A small image classifier, trained from scratch: layers 10, 14400 steps.
Rows from block 6, named by matrix and row number. Rows with one number belong to one attention dimension. Each number is 200 + 30 x the weight over its row's rms, rounded and kept within 0 to 999. All counts start at 0. After the name is the row's rms in percent of the matrix's.
# v: attention query, key and value (stacked) (model.blocks.6.attn.qkv.weight, 1152x384, the v third), inputs 240-287
# proj: attention output (model.blocks.6.attn.proj.weight, 384x384, transposed), outputs 240-287
v.206,085,163,193,177,219,205,161,155,215,226,167,227,231,171,241,202,217,183,220,203,190,196,243,156,210,198,199,203,198,155,157,216,247,230,173,135,209,221,207,149,177,176,190,182,186,144,199,196,232
proj.206,094,178,210,233,219,220,214,179,256,237,164,198,245,171,187,238,216,185,169,194,250,211,188,188,156,169,207,193,140,213,215,203,202,104,231,213,222,215,233,185,198,206,216,221,220,187,257,242,191
v.207,096,212,232,203,183,251,262,177,216,198,182,250,207,181,189,246,163,175,227,226,205,228,244,216,228,183,202,174,190,220,231,175,166,176,233,196,260,150,210,194,192,181,188,251,218,196,165,127,214
proj.207,100,234,229,196,161,154,177,139,213,186,149,211,206,202,145,172,241,185,242,216,141,160,142,213,234,207,184,182,197,182,189,187,240,199,178,206,179,208,192,154,177,214,207,221,234,194,250,196,250
v.208,085,165,262,216,189,215,207,206,195,163,181,222,178,168,191,236,234,213,173,177,167,214,164,187,202,161,208,189,213,184,187,264,177,227,113,188,185,215,225,169,237,186,234,176,214,189,174,260,183
proj.208,088,185,179,183,236,207,213,190,207,232,219,220,189,212,198,185,214,170,240,218,231,194,238,220,146,222,148,220,169,211,194,163,201,192,222,203,208,243,200,198,166,223,153,238,178,221,242,167,275
v.209,085,232,187,212,148,195,170,215,268,190,255,180,212,189,205,162,215,181,206,191,200,195,142,175,237,217,234,202,127,175,177,210,169,180,186,240,253,183,230,234,224,182,204,252,204,184,214,140,179
proj.209,095,185,194,166,208,156,175,190,140,230,172,248,167,187,164,216,210,218,231,197,166,176,184,233,174,190,184,194,217,227,195,237,234,241,222,186,158,216,177,176,160,200,248,264,204,277,144,191,218
v.210,091,206,199,156,216,173,240,172,230,202,189,162,195,189,197,265,224,195,197,254,181,185,194,222,203,213,191,191,214,269,233,210,181,198,160,196,185,207,194,291,194,193,235,204,192,216,199,194,201
proj.210,096,164,198,196,213,199,226,186,185,206,228,227,237,222,186,140,163,176,197,210,225,241,154,167,204,237,192,144,219,217,199,146,263,208,169,195,187,174,205,192,192,207,179,192,190,198,228,196,158
v.211,084,238,142,163,200,276,183,144,200,190,192,210,205,179,203,185,179,224,177,161,203,209,233,152,174,201,185,241,200,183,157,178,162,212,215,170,178,230,177,224,226,181,132,139,205,207,218,224,217
proj.211,086,172,251,205,206,104,255,177,185,191,209,194,194,205,206,196,195,187,188,227,215,193,212,218,212,198,223,214,226,151,221,234,238,213,151,213,245,208,257,162,231,202,198,154,202,260,200,219,147
v.212,086,206,236,155,232,253,229,140,229,183,232,170,201,222,199,184,233,160,191,189,162,175,247,180,195,203,200,165,227,214,211,164,234,160,183,180,197,199,202,207,193,135,198,221,187,227,191,198,235
proj.212,094,200,209,195,210,216,180,232,192,180,167,225,220,160,207,173,204,190,200,225,209,217,186,186,212,220,179,225,121,195,220,252,245,160,167,170,190,190,215,171,207,205,192,197,168,198,192,248,171
v.213,080,196,155,188,153,210,197,169,218,174,233,177,156,145,148,182,231,219,210,187,192,202,208,213,283,153,205,224,230,225,209,188,168,231,233,181,216,211,232,235,221,174,198,219,179,216,205,202,215
proj.213,087,245,170,188,216,175,193,254,152,226,264,209,153,240,170,122,194,185,191,268,189,159,215,200,206,241,179,208,213,208,184,231,208,213,190,192,165,188,176,221,165,263,185,230,211,206,160,193,201
v.214,098,132,194,237,182,202,184,193,219,230,206,236,169,240,152,211,229,184,189,190,239,191,229,210,243,184,219,220,241,165,224,196,160,134,178,152,157,279,205,169,175,207,216,224,201,234,178,237,194
proj.214,103,228,178,171,224,236,255,206,157,238,168,142,272,162,212,126,206,180,179,184,209,190,200,195,217,178,214,192,245,219,209,200,225,234,197,306,173,196,222,201,197,257,169,151,201,138,212,205,190
v.215,086,204,149,191,230,213,201,211,233,210,211,249,195,205,223,189,187,230,156,182,212,241,211,212,204,226,239,161,231,272,206,185,182,138,195,181,182,200,145,184,159,213,210,231,219,243,235,286,207
proj.215,097,196,240,202,201,157,220,195,173,203,202,135,158,193,249,170,192,227,168,163,211,221,214,220,161,276,249,159,186,206,207,215,163,194,188,233,222,192,208,249,205,214,162,165,186,137,212,238,198
v.216,089,208,157,181,204,139,245,230,184,167,170,221,162,139,162,226,217,184,199,177,157,155,213,147,246,224,250,209,184,186,213,282,162,216,143,187,243,218,181,168,201,193,183,154,221,227,164,224,190
proj.216,087,159,181,233,213,214,215,193,218,216,216,207,216,235,206,151,182,158,203,258,234,171,186,229,171,165,167,199,201,204,198,148,187,200,156,176,167,232,173,243,211,224,182,182,202,241,253,201,264
v.217,094,234,170,189,179,206,217,159,230,109,289,177,201,130,192,172,226,176,223,214,180,207,209,175,220,241,157,169,202,187,208,209,203,225,162,261,181,229,196,173,203,211,206,157,240,208,238,178,196
proj.217,101,186,207,186,231,260,228,215,231,222,242,202,210,249,213,176,216,211,196,206,195,197,204,242,239,203,173,222,192,207,245,227,227,209,194,196,200,220,217,170,178,168,234,188,161,162,236,211,208
v.218,091,217,260,167,204,202,266,188,220,247,222,220,137,210,215,225,163,197,159,192,214,240,167,167,205,202,233,200,179,213,236,177,177,245,233,227,172,171,193,263,229,173,180,241,203,210,189,204,207
proj.218,095,218,211,212,176,223,167,237,231,162,199,205,153,163,197,193,237,266,263,237,152,184,220,216,239,225,237,204,202,187,147,222,242,200,197,181,127,191,162,186,224,181,207,225,160,179,240,200,172
v.219,093,214,186,223,154,134,216,203,204,219,197,231,160,166,200,240,204,222,168,229,169,174,234,158,222,207,257,180,171,161,193,211,154,207,164,219,217,197,168,178,232,161,249,199,195,185,193,224,157
proj.219,098,210,205,216,211,162,239,204,190,203,210,169,224,210,217,230,224,252,220,183,226,232,229,187,195,256,195,196,214,197,237,161,181,140,211,213,232,257,202,163,222,198,168,190,186,172,205,186,225
v.220,089,177,239,208,184,203,168,189,211,208,194,219,186,202,139,201,177,214,226,211,200,217,199,181,182,250,215,216,190,205,191,202,222,184,153,214,181,229,244,195,237,184,251,173,183,182,166,227,157
proj.220,096,200,165,171,194,164,266,242,172,194,224,153,231,212,205,207,204,225,224,178,229,186,198,179,215,201,115,194,223,174,212,128,218,216,152,199,171,257,219,154,216,223,182,206,169,176,183,136,262
v.221,102,196,245,246,186,162,184,236,203,171,160,248,155,129,151,195,172,255,181,182,224,148,191,188,181,189,219,182,159,228,199,125,210,184,152,176,204,200,233,156,196,223,189,215,178,204,181,187,177
proj.221,107,148,195,146,262,208,196,205,177,208,180,199,190,229,195,191,169,220,168,230,200,208,193,155,202,193,168,206,184,136,152,219,162,185,225,194,215,208,144,250,216,209,166,216,239,228,180,202,225
v.222,099,211,183,178,205,177,170,250,181,134,198,215,175,171,175,194,204,219,219,217,169,195,252,177,247,265,239,225,228,163,179,192,178,194,161,179,189,237,188,186,177,186,167,176,257,159,215,230,202
proj.222,098,163,179,191,187,236,209,149,152,229,210,211,193,159,197,241,172,202,172,171,175,200,220,180,184,217,217,226,205,185,187,111,196,187,235,235,215,222,179,176,264,255,209,154,211,169,238,198,235
v.223,093,191,190,231,198,170,177,191,231,202,269,180,216,212,260,167,179,207,173,164,109,204,221,179,161,228,200,208,189,217,195,234,139,155,175,196,183,262,207,167,232,165,224,187,222,170,236,182,158
proj.223,099,226,140,158,210,195,247,257,204,199,212,182,251,176,184,191,210,203,211,199,230,208,266,177,164,156,220,215,238,219,221,213,229,254,209,180,165,216,203,163,174,199,202,209,192,191,150,132,212
v.224,097,197,173,201,180,218,191,196,197,196,264,238,154,233,216,159,145,190,147,213,231,237,219,226,253,186,212,176,190,214,227,227,158,150,258,178,235,198,230,199,220,218,144,222,205,238,227,172,251
proj.224,100,228,180,235,169,218,217,176,189,211,196,182,194,238,203,234,212,204,208,191,222,209,184,215,229,213,211,203,211,191,187,189,196,265,185,221,201,190,175,221,205,213,258,143,190,163,226,159,179
v.225,107,224,202,181,201,204,224,216,150,175,207,205,191,237,198,179,194,206,203,223,171,185,194,247,214,222,178,160,182,175,223,193,204,205,186,186,235,175,211,212,145,185,184,194,161,167,179,178,207
proj.225,110,199,242,226,271,221,198,193,212,230,209,179,208,220,185,225,264,184,259,191,204,192,208,160,161,178,241,192,205,205,187,196,169,200,211,204,170,174,205,184,209,190,199,139,238,233,201,266,193
v.226,093,190,215,238,239,209,180,228,238,254,203,200,196,135,196,230,216,216,164,224,261,134,208,147,205,253,202,148,175,208,194,187,201,212,203,193,191,130,162,197,193,170,231,253,175,158,174,218,217
proj.226,098,215,202,182,165,233,205,161,231,175,161,212,211,180,221,200,204,207,205,173,201,221,238,179,183,164,223,230,176,207,177,195,209,201,237,182,208,259,170,214,222,153,125,212,209,246,161,207,241
v.227,099,260,209,264,176,211,184,227,169,211,192,158,238,162,201,212,187,231,188,177,204,195,191,231,229,226,240,190,171,209,181,171,197,184,165,222,242,191,227,219,191,161,182,271,219,181,172,239,200
proj.227,104,200,188,203,212,179,202,166,232,177,213,160,257,186,158,219,206,122,185,196,230,261,186,156,182,198,187,188,193,173,208,172,151,229,217,140,199,216,175,213,186,243,214,209,198,253,212,177,246
v.228,105,160,191,140,211,148,190,167,183,250,182,180,135,171,223,197,202,151,219,251,172,219,199,194,171,170,182,205,198,230,241,231,152,212,231,217,189,203,172,185,171,146,169,159,173,216,244,145,199
proj.228,111,196,174,200,216,224,213,246,206,178,230,190,175,172,154,209,168,252,203,169,209,196,207,228,222,188,199,198,200,130,193,206,239,154,242,241,216,185,222,217,241,214,251,203,173,206,173,167,162
v.229,111,184,208,168,222,214,191,150,213,206,162,184,195,261,194,187,169,163,153,234,198,203,244,185,190,246,166,248,219,245,221,232,215,201,243,189,220,170,204,188,153,247,179,203,223,256,188,179,247
proj.229,106,222,183,217,222,186,200,249,217,257,175,164,178,218,195,233,199,227,194,227,177,264,230,215,228,184,203,188,142,176,212,192,203,203,224,200,219,143,216,239,196,185,250,179,192,212,167,202,205
v.230,102,201,188,229,146,188,175,186,209,164,227,220,175,224,171,204,181,163,193,225,204,204,205,204,257,192,226,172,215,157,188,143,206,191,230,213,179,214,190,171,216,201,171,196,246,262,185,182,238
proj.230,101,210,184,206,208,251,169,184,207,213,185,185,195,185,222,207,163,194,166,228,155,227,163,184,158,185,188,249,191,199,204,201,242,231,199,172,238,177,248,189,196,224,254,256,175,208,154,237,187
v.231,098,168,203,216,230,234,187,256,200,241,246,191,170,186,194,135,210,239,124,165,172,154,198,190,201,190,197,239,215,190,213,175,220,212,208,189,256,199,198,193,190,181,222,216,146,232,206,193,167
proj.231,097,224,201,242,219,219,180,207,188,150,208,222,226,186,184,197,249,194,217,164,201,229,200,171,180,197,191,211,232,192,163,164,185,183,182,183,167,237,215,192,199,139,191,194,210,154,184,197,173
v.232,106,163,205,203,152,205,215,176,200,270,199,143,215,216,209,218,237,169,244,228,204,221,207,165,189,214,176,214,183,175,211,204,213,254,193,249,257,170,189,245,230,226,230,209,238,247,151,207,191
proj.232,108,188,201,167,211,209,187,242,187,253,193,247,216,186,227,217,201,173,222,200,225,238,195,254,246,195,180,164,201,205,214,231,190,123,178,183,184,226,190,201,144,158,226,247,174,161,204,217,238
v.233,099,231,200,140,142,170,195,166,218,133,200,185,251,156,167,195,181,168,147,238,188,179,186,175,193,159,259,184,202,224,209,204,207,197,153,176,208,202,214,181,183,223,187,250,183,264,211,170,226
proj.233,102,192,203,214,254,189,205,229,144,255,210,238,227,264,213,172,209,207,208,263,205,222,206,209,160,208,249,214,230,207,224,169,209,185,260,201,251,175,197,227,211,243,188,171,259,141,219,174,205
v.234,105,202,207,178,201,225,139,136,191,101,214,244,202,229,190,188,177,206,219,208,208,160,144,217,175,191,239,206,188,192,225,193,226,186,264,221,210,242,212,235,242,231,196,253,224,232,239,219,176
proj.234,105,216,215,196,189,219,182,208,160,216,152,175,225,217,157,182,159,199,247,161,238,205,222,233,214,173,220,177,243,216,192,169,193,193,174,201,225,192,195,186,166,202,182,228,208,197,183,202,133
v.235,101,221,164,191,237,164,209,135,200,158,202,268,171,234,195,223,247,190,195,240,204,184,219,207,196,222,151,191,224,190,204,260,179,203,192,175,185,158,180,224,198,253,199,232,207,213,210,190,241
proj.235,103,203,182,211,181,202,174,218,227,226,219,201,222,179,214,255,179,220,230,213,224,151,221,245,158,210,162,239,194,252,189,166,206,254,217,205,198,212,230,228,235,176,159,186,177,161,193,200,151
v.236,107,223,202,196,182,264,203,198,201,215,235,218,191,246,174,155,195,205,181,150,235,140,225,190,183,236,198,130,201,174,136,172,253,187,164,198,197,232,209,238,152,198,218,167,154,186,237,163,234
proj.236,102,237,195,292,220,244,183,181,212,135,226,181,219,162,239,233,228,213,167,212,187,220,183,166,196,222,238,177,165,214,216,151,171,199,209,156,215,224,175,204,206,129,236,229,208,193,193,155,188
v.237,102,191,184,174,173,155,150,225,209,225,188,188,239,193,182,264,178,209,282,244,230,184,229,150,176,190,246,206,219,193,209,212,183,162,155,217,178,249,181,208,199,157,256,160,165,281,214,200,174
proj.237,105,232,204,178,151,212,226,199,164,168,241,227,183,224,213,136,187,188,106,217,197,154,183,230,201,178,192,194,193,177,189,197,240,191,171,166,178,130,223,208,214,180,139,253,175,203,190,164,219
v.238,112,215,202,207,195,186,190,183,204,177,192,186,173,213,162,215,209,205,226,209,173,243,167,206,223,168,215,178,248,192,213,152,205,267,182,195,243,184,212,197,241,195,208,212,199,207,166,200,187
proj.238,115,190,153,164,269,223,183,210,220,228,178,233,161,142,250,191,222,194,169,183,177,186,195,203,155,229,210,203,175,186,236,178,264,207,142,145,228,214,194,133,208,202,179,224,223,235,249,192,162
v.239,108,175,170,196,206,171,157,191,181,134,213,192,243,215,195,269,212,210,211,218,205,188,192,166,200,184,269,233,210,169,170,195,184,138,205,238,261,199,226,191,211,203,165,183,201,215,184,218,153
proj.239,109,188,224,193,213,219,183,189,174,193,174,228,172,240,231,179,192,200,238,162,228,142,183,259,171,262,239,185,234,247,191,237,224,239,150,147,174,217,143,204,212,202,187,243,194,198,231,208,241
v.240,091,218,194,222,225,174,154,205,222,219,170,220,248,150,203,228,197,195,238,166,207,222,153,213,144,178,218,262,240,226,175,186,239,186,159,192,212,266,220,191,219,216,216,230,189,261,142,185,171
proj.240,091,245,263,136,205,190,246,187,182,192,187,156,174,232,194,205,198,216,235,214,234,227,183,223,217,222,177,160,207,195,171,238,186,182,209,222,176,171,207,206,189,168,168,186,213,186,214,266,197
v.241,101,211,154,164,230,145,175,289,215,173,186,226,190,212,230,222,224,212,188,244,162,160,171,210,205,241,178,177,167,162,250,215,218,244,140,193,205,193,180,177,161,202,213,217,210,180,220,141,216
proj.241,107,203,191,199,229,209,195,219,223,180,269,174,176,216,174,187,225,215,192,220,250,220,237,184,157,203,219,252,211,231,223,199,185,209,235,205,186,183,159,237,189,253,176,220,166,248,190,174,173
v.242,107,216,177,249,212,243,170,233,203,229,227,204,186,176,209,241,209,152,160,201,132,190,177,173,179,233,169,249,165,236,244,170,189,215,195,210,249,202,144,178,212,186,234,256,195,245,169,211,244
proj.242,107,182,252,201,214,133,199,255,238,210,173,128,190,182,221,187,185,183,212,206,251,218,200,185,206,174,198,194,184,167,193,232,177,176,221,212,163,233,180,191,230,195,178,210,183,233,307,184,186
v.243,099,238,215,188,196,129,162,203,200,209,155,207,191,183,220,194,209,187,196,170,209,237,219,190,229,205,191,176,232,203,160,215,170,178,179,164,191,149,189,179,219,169,203,239,154,204,198,212,161
proj.243,097,208,238,205,189,171,189,173,179,170,188,220,264,147,187,192,136,191,197,221,219,180,202,251,211,170,137,226,191,134,250,165,202,191,179,207,212,180,234,169,251,217,210,188,208,173,219,261,191
v.244,114,215,175,222,232,178,170,249,205,169,178,198,210,182,206,182,199,215,225,210,153,255,201,192,234,195,225,189,221,191,207,146,200,188,165,175,155,187,228,162,265,198,250,221,200,275,227,166,192
proj.244,110,229,239,209,154,166,202,194,190,183,176,182,194,214,175,213,125,198,155,220,202,227,203,222,166,187,238,242,205,229,224,209,201,206,181,199,191,198,211,208,173,216,197,194,252,202,199,186,150
v.245,107,169,229,218,127,216,207,168,223,174,179,170,197,220,221,182,245,190,260,240,205,223,173,241,175,223,231,177,229,223,167,193,217,229,201,166,205,233,216,212,205,193,187,184,196,223,201,169,166
proj.245,103,234,170,195,249,189,192,193,197,216,246,236,153,222,258,186,230,200,154,216,174,231,209,179,173,205,170,175,156,181,267,213,210,176,211,220,227,238,201,188,187,205,169,196,216,183,199,192,176
v.246,100,193,181,246,201,182,182,153,209,179,229,194,218,203,148,236,230,194,225,176,207,210,202,184,202,212,232,181,150,254,180,209,176,239,279,272,219,228,241,153,171,199,229,231,197,218,188,205,206
proj.246,101,170,208,197,147,185,176,231,193,215,226,168,195,192,201,197,155,166,177,176,209,188,187,166,178,247,170,235,179,197,162,211,261,203,175,186,211,172,176,279,194,175,213,207,230,235,216,164,207
v.247,091,192,164,187,197,185,188,242,203,214,184,218,174,207,208,222,231,236,171,175,203,160,127,151,204,185,224,149,193,198,252,189,197,230,193,210,196,253,187,193,217,128,169,202,151,231,188,232,219
proj.247,089,192,191,239,201,205,215,160,188,132,190,181,231,203,213,188,215,219,223,168,264,241,210,206,220,140,223,218,164,158,183,140,192,202,256,213,260,212,221,200,199,226,215,233,187,190,246,165,157
v.248,102,212,186,207,211,212,219,176,205,248,161,213,259,147,177,233,201,259,159,170,225,249,198,206,242,165,225,159,183,192,231,216,199,184,210,187,186,246,180,168,189,219,247,195,214,228,142,182,215
proj.248,103,207,207,177,166,190,212,206,239,209,250,206,220,186,216,200,197,142,210,187,163,212,217,234,181,203,203,200,218,186,186,202,197,176,203,229,154,197,176,195,191,208,174,210,185,176,221,197,199
v.249,097,207,253,155,189,180,154,165,215,212,156,179,225,210,208,212,220,172,207,195,235,186,222,136,203,260,231,259,199,110,214,186,211,183,240,181,193,217,248,211,249,196,179,165,194,179,199,191,209
proj.249,097,207,179,207,203,229,255,145,169,209,154,190,191,184,231,157,216,185,237,156,155,213,164,228,162,157,176,178,245,261,277,208,209,148,194,213,273,196,191,218,156,233,192,213,232,176,184,165,227
v.250,117,185,176,126,206,227,253,217,232,165,225,201,218,228,167,218,208,199,266,198,202,214,156,197,166,202,186,202,235,212,224,234,211,237,238,194,224,182,235,185,242,198,169,213,190,174,214,202,251
proj.250,110,214,172,213,218,218,184,154,179,222,208,189,177,148,180,229,248,204,225,201,241,141,222,240,181,180,196,200,226,236,198,194,112,183,218,216,210,193,222,116,177,168,252,224,227,164,197,251,174
v.251,098,203,156,186,227,192,143,236,201,196,160,217,194,190,220,187,173,222,211,215,178,218,211,224,191,116,175,212,184,221,174,230,180,218,149,231,213,216,215,112,206,226,201,175,197,186,199,151,141
proj.251,095,211,203,194,205,154,212,198,193,197,187,254,170,208,160,196,208,221,155,180,240,180,255,227,227,250,251,189,218,209,171,255,247,178,181,223,173,221,171,204,197,218,217,200,172,211,195,183,246
v.252,108,201,174,233,232,219,265,156,201,225,233,185,188,160,199,212,176,160,236,217,165,256,240,202,194,189,230,187,188,244,164,139,228,221,176,129,167,214,139,200,220,172,152,196,248,269,186,173,179
proj.252,105,191,202,223,213,187,198,244,183,156,175,180,239,248,261,180,178,232,165,224,203,210,233,167,255,201,200,224,201,213,222,245,147,187,238,160,204,212,243,215,209,226,196,206,195,250,176,164,232
v.253,094,171,142,198,186,218,194,177,213,161,176,246,252,265,241,243,170,153,263,232,211,192,166,147,249,191,240,211,212,238,241,266,173,221,194,195,209,164,245,194,173,234,142,202,166,246,179,230,265
proj.253,094,271,194,183,213,129,246,208,151,234,207,181,191,160,204,197,240,200,247,189,202,210,223,194,208,264,201,188,182,149,156,231,189,223,208,204,242,181,221,171,246,215,187,184,187,190,238,166,213
v.254,099,199,220,201,170,197,183,233,179,135,181,155,206,260,180,243,185,190,217,243,176,128,190,182,216,229,203,196,214,177,173,191,227,219,205,184,212,205,233,169,170,203,141,189,126,205,238,186,174
proj.254,102,216,273,232,193,168,196,199,140,269,158,226,192,191,149,155,219,260,197,197,227,130,225,229,212,215,200,250,232,239,225,206,178,190,220,213,180,218,194,241,170,252,171,218,216,233,199,181,210
v.255,096,220,173,210,189,209,148,231,221,203,176,190,213,231,133,272,183,203,197,217,177,135,226,172,228,179,207,180,219,230,158,195,208,205,269,210,235,177,228,154,242,210,247,222,165,257,165,155,208
proj.255,098,213,207,182,191,163,243,192,219,248,198,202,193,265,221,198,242,217,236,201,217,232,226,177,172,218,193,179,237,223,239,177,158,220,179,202,245,219,200,189,193,180,159,230,225,156,208,169,189
v.256,083,217,192,237,205,196,221,187,244,209,172,201,189,228,208,241,257,229,135,257,202,230,194,182,230,197,221,205,201,192,251,191,160,197,186,228,166,207,163,215,118,218,184,234,242,170,214,224,223
proj.256,082,196,219,215,158,197,202,240,195,174,187,223,184,202,216,182,188,229,258,206,150,165,199,196,212,222,173,181,203,190,179,187,229,183,184,189,240,238,287,167,264,172,195,260,241,161,200,175,196
v.257,105,193,205,215,230,226,112,181,212,235,221,204,186,151,235,208,276,177,199,218,207,219,182,167,178,223,240,211,237,176,209,159,210,196,193,180,169,207,203,219,219,244,132,127,212,182,224,201,132
proj.257,106,197,224,240,170,151,217,218,172,210,176,210,250,187,188,160,151,148,216,238,188,148,254,159,177,163,178,218,142,198,201,233,216,235,156,224,242,272,233,218,215,206,215,220,175,209,157,229,233
v.258,092,196,179,240,225,227,223,154,194,215,194,181,210,152,182,151,199,182,208,186,166,230,192,183,223,215,179,169,174,193,218,165,203,143,204,204,187,161,198,199,232,191,184,162,170,167,269,192,147
proj.258,096,148,209,160,180,200,159,240,223,270,141,198,232,193,168,178,124,187,198,228,180,182,188,164,202,235,217,246,200,194,204,212,207,200,195,236,134,217,142,211,159,169,182,226,208,207,172,177,260
v.259,098,239,219,237,227,247,254,179,262,183,201,206,231,171,139,146,140,189,203,213,190,178,215,186,224,205,179,184,158,182,187,191,230,173,241,197,179,189,254,214,218,186,188,225,204,165,186,201,208
proj.259,107,139,195,167,139,202,195,235,182,210,202,246,172,264,242,180,242,236,205,272,164,163,180,181,175,186,178,216,235,216,180,244,217,227,180,187,194,206,177,172,179,184,195,185,208,218,197,186,231
v.260,083,243,275,200,241,214,195,213,185,220,171,206,178,191,207,221,184,200,239,160,157,210,152,195,193,183,154,253,168,192,181,190,259,243,206,165,183,216,227,222,188,221,169,168,191,184,219,172,209
proj.260,085,148,213,210,242,224,198,135,207,178,241,216,175,214,151,138,247,184,196,211,169,207,210,217,208,216,196,214,146,187,214,197,204,194,191,226,216,157,205,251,169,252,248,214,165,184,217,189,233
v.261,098,146,212,173,230,239,262,179,190,177,201,163,193,203,181,197,220,217,189,193,206,147,158,206,208,195,226,214,211,208,214,157,221,220,227,219,185,187,161,256,189,227,204,152,219,145,209,223,177
proj.261,097,245,154,186,125,192,224,173,227,191,219,195,209,177,256,183,200,218,216,207,203,180,215,199,186,210,189,225,191,232,191,132,193,189,204,199,210,233,212,181,228,183,181,245,174,195,216,210,192
v.262,092,216,204,253,167,217,179,238,188,143,201,175,245,179,205,219,196,211,210,157,231,190,151,188,187,176,197,224,197,231,180,228,198,154,213,200,192,162,181,239,151,199,165,233,178,202,187,194,137
proj.262,096,216,184,197,178,269,182,153,203,181,212,262,209,212,227,206,237,166,171,165,189,225,138,225,225,227,208,187,260,164,208,154,204,234,168,240,144,194,252,177,206,173,206,205,196,209,213,211,243
v.263,090,214,157,211,171,205,191,217,207,221,238,191,224,181,205,235,246,226,182,204,187,233,187,162,221,202,193,218,208,185,233,182,163,248,239,224,130,206,188,165,214,203,153,170,224,180,243,175,160
proj.263,091,253,219,183,186,158,161,209,259,175,190,189,193,139,220,169,143,171,237,201,235,208,241,195,165,252,219,192,187,189,219,213,259,197,192,166,210,259,143,207,252,171,145,221,213,217,156,184,237
v.264,087,227,240,190,201,209,193,178,148,164,166,247,195,226,215,177,166,194,185,164,219,228,196,221,159,212,212,217,174,177,204,181,234,133,274,221,176,198,223,250,198,193,213,228,196,190,210,191,234
proj.264,085,196,238,216,222,165,246,172,212,176,189,224,179,177,207,205,205,174,199,154,187,162,202,200,258,201,176,202,201,222,196,164,152,204,214,174,172,197,155,188,225,207,188,190,198,146,160,213,165
v.265,109,185,171,183,174,170,249,197,188,207,212,170,204,185,206,218,220,207,169,243,188,210,199,157,210,251,258,204,242,244,160,162,164,224,150,181,218,260,224,149,254,256,202,148,188,182,187,145,211
proj.265,119,245,206,125,218,195,245,195,151,190,204,195,234,190,189,182,143,213,203,179,153,158,216,165,202,207,178,193,148,229,231,165,216,171,227,218,211,269,209,180,200,229,204,288,192,240,146,190,209
v.266,106,198,207,218,223,165,193,160,189,162,207,154,204,190,180,167,226,174,200,276,217,228,192,193,234,216,241,158,166,168,208,116,250,167,172,136,233,232,173,165,238,281,229,195,231,207,257,175,218
proj.266,111,219,222,215,171,166,201,197,172,212,145,146,226,213,161,198,152,179,258,202,224,192,178,241,187,211,190,199,172,198,163,211,178,168,165,212,183,215,188,215,215,229,172,215,168,178,182,116,166
v.267,097,190,219,222,242,192,205,154,195,171,211,126,171,202,219,161,172,191,199,227,158,187,166,218,242,235,136,171,164,206,227,263,184,236,170,244,152,164,231,218,249,238,193,191,191,189,232,207,138
proj.267,097,180,191,210,208,204,206,188,225,202,162,219,168,163,226,224,215,170,252,165,205,170,229,189,177,232,255,204,218,158,196,163,183,190,207,201,178,187,190,156,214,164,217,230,202,174,162,188,201
v.268,098,160,190,158,224,219,122,170,212,240,196,225,163,195,207,248,231,197,199,182,235,248,186,185,223,145,201,178,214,206,155,230,224,246,235,187,218,251,210,143,175,210,217,211,189,181,178,233,185
proj.268,099,162,219,282,191,202,259,271,234,211,206,228,257,213,228,175,180,213,174,172,181,208,230,260,224,219,169,213,217,220,190,190,209,174,145,185,183,110,199,215,219,211,214,197,220,149,225,232,183
v.269,105,174,216,208,182,192,168,257,238,154,188,231,187,201,242,185,226,232,143,217,192,164,162,192,224,165,222,253,226,139,211,219,175,169,223,212,186,209,250,246,209,138,212,206,195,193,247,243,188
proj.269,102,222,204,182,158,182,169,198,216,217,198,225,210,214,157,171,218,171,184,179,227,202,238,176,198,254,150,186,207,199,199,199,167,204,180,169,220,165,194,157,170,211,166,225,243,212,180,198,213
v.270,089,211,189,188,203,222,140,164,160,163,190,205,153,248,175,162,99,206,254,192,202,225,187,172,184,181,120,162,211,226,169,205,264,204,176,234,156,256,213,192,209,192,192,181,188,228,248,221,216
proj.270,094,188,161,204,245,173,233,197,240,260,188,219,222,196,163,228,246,209,179,201,151,203,207,160,178,236,220,210,222,218,188,189,195,217,205,251,210,200,204,213,224,207,202,199,269,144,242,139,171
v.271,091,200,193,193,193,258,220,160,160,171,159,240,164,177,231,168,220,166,199,217,192,199,225,215,158,234,174,272,188,235,234,188,252,192,227,173,181,225,216,220,120,146,193,246,220,203,178,186,155
proj.271,095,202,211,261,193,216,205,221,234,204,177,165,179,179,208,203,185,223,226,215,161,252,174,184,174,229,187,122,192,190,209,195,190,171,156,176,171,211,180,260,203,199,213,136,189,196,210,197,225
v.272,084,231,179,185,150,230,159,153,207,172,191,204,203,193,126,192,134,126,214,189,185,139,226,198,246,262,208,191,193,181,218,187,208,230,160,233,198,178,147,179,218,205,202,183,190,195,208,208,193
proj.272,087,187,190,208,221,193,220,190,189,198,154,190,206,204,205,194,167,152,167,241,217,266,192,208,178,160,211,174,257,250,223,170,205,173,211,203,226,193,190,192,149,203,216,212,225,202,254,158,182
v.273,091,215,163,215,218,228,188,232,221,228,210,225,249,175,240,242,119,240,203,166,193,219,220,199,228,189,157,223,193,207,219,186,156,209,195,147,173,229,166,175,153,191,227,183,127,182,196,187,178
proj.273,088,184,204,186,242,211,206,165,187,250,202,195,234,211,173,172,231,170,200,181,217,188,238,193,214,290,216,220,227,220,191,234,237,262,203,220,134,200,233,222,258,148,210,244,169,223,203,200,224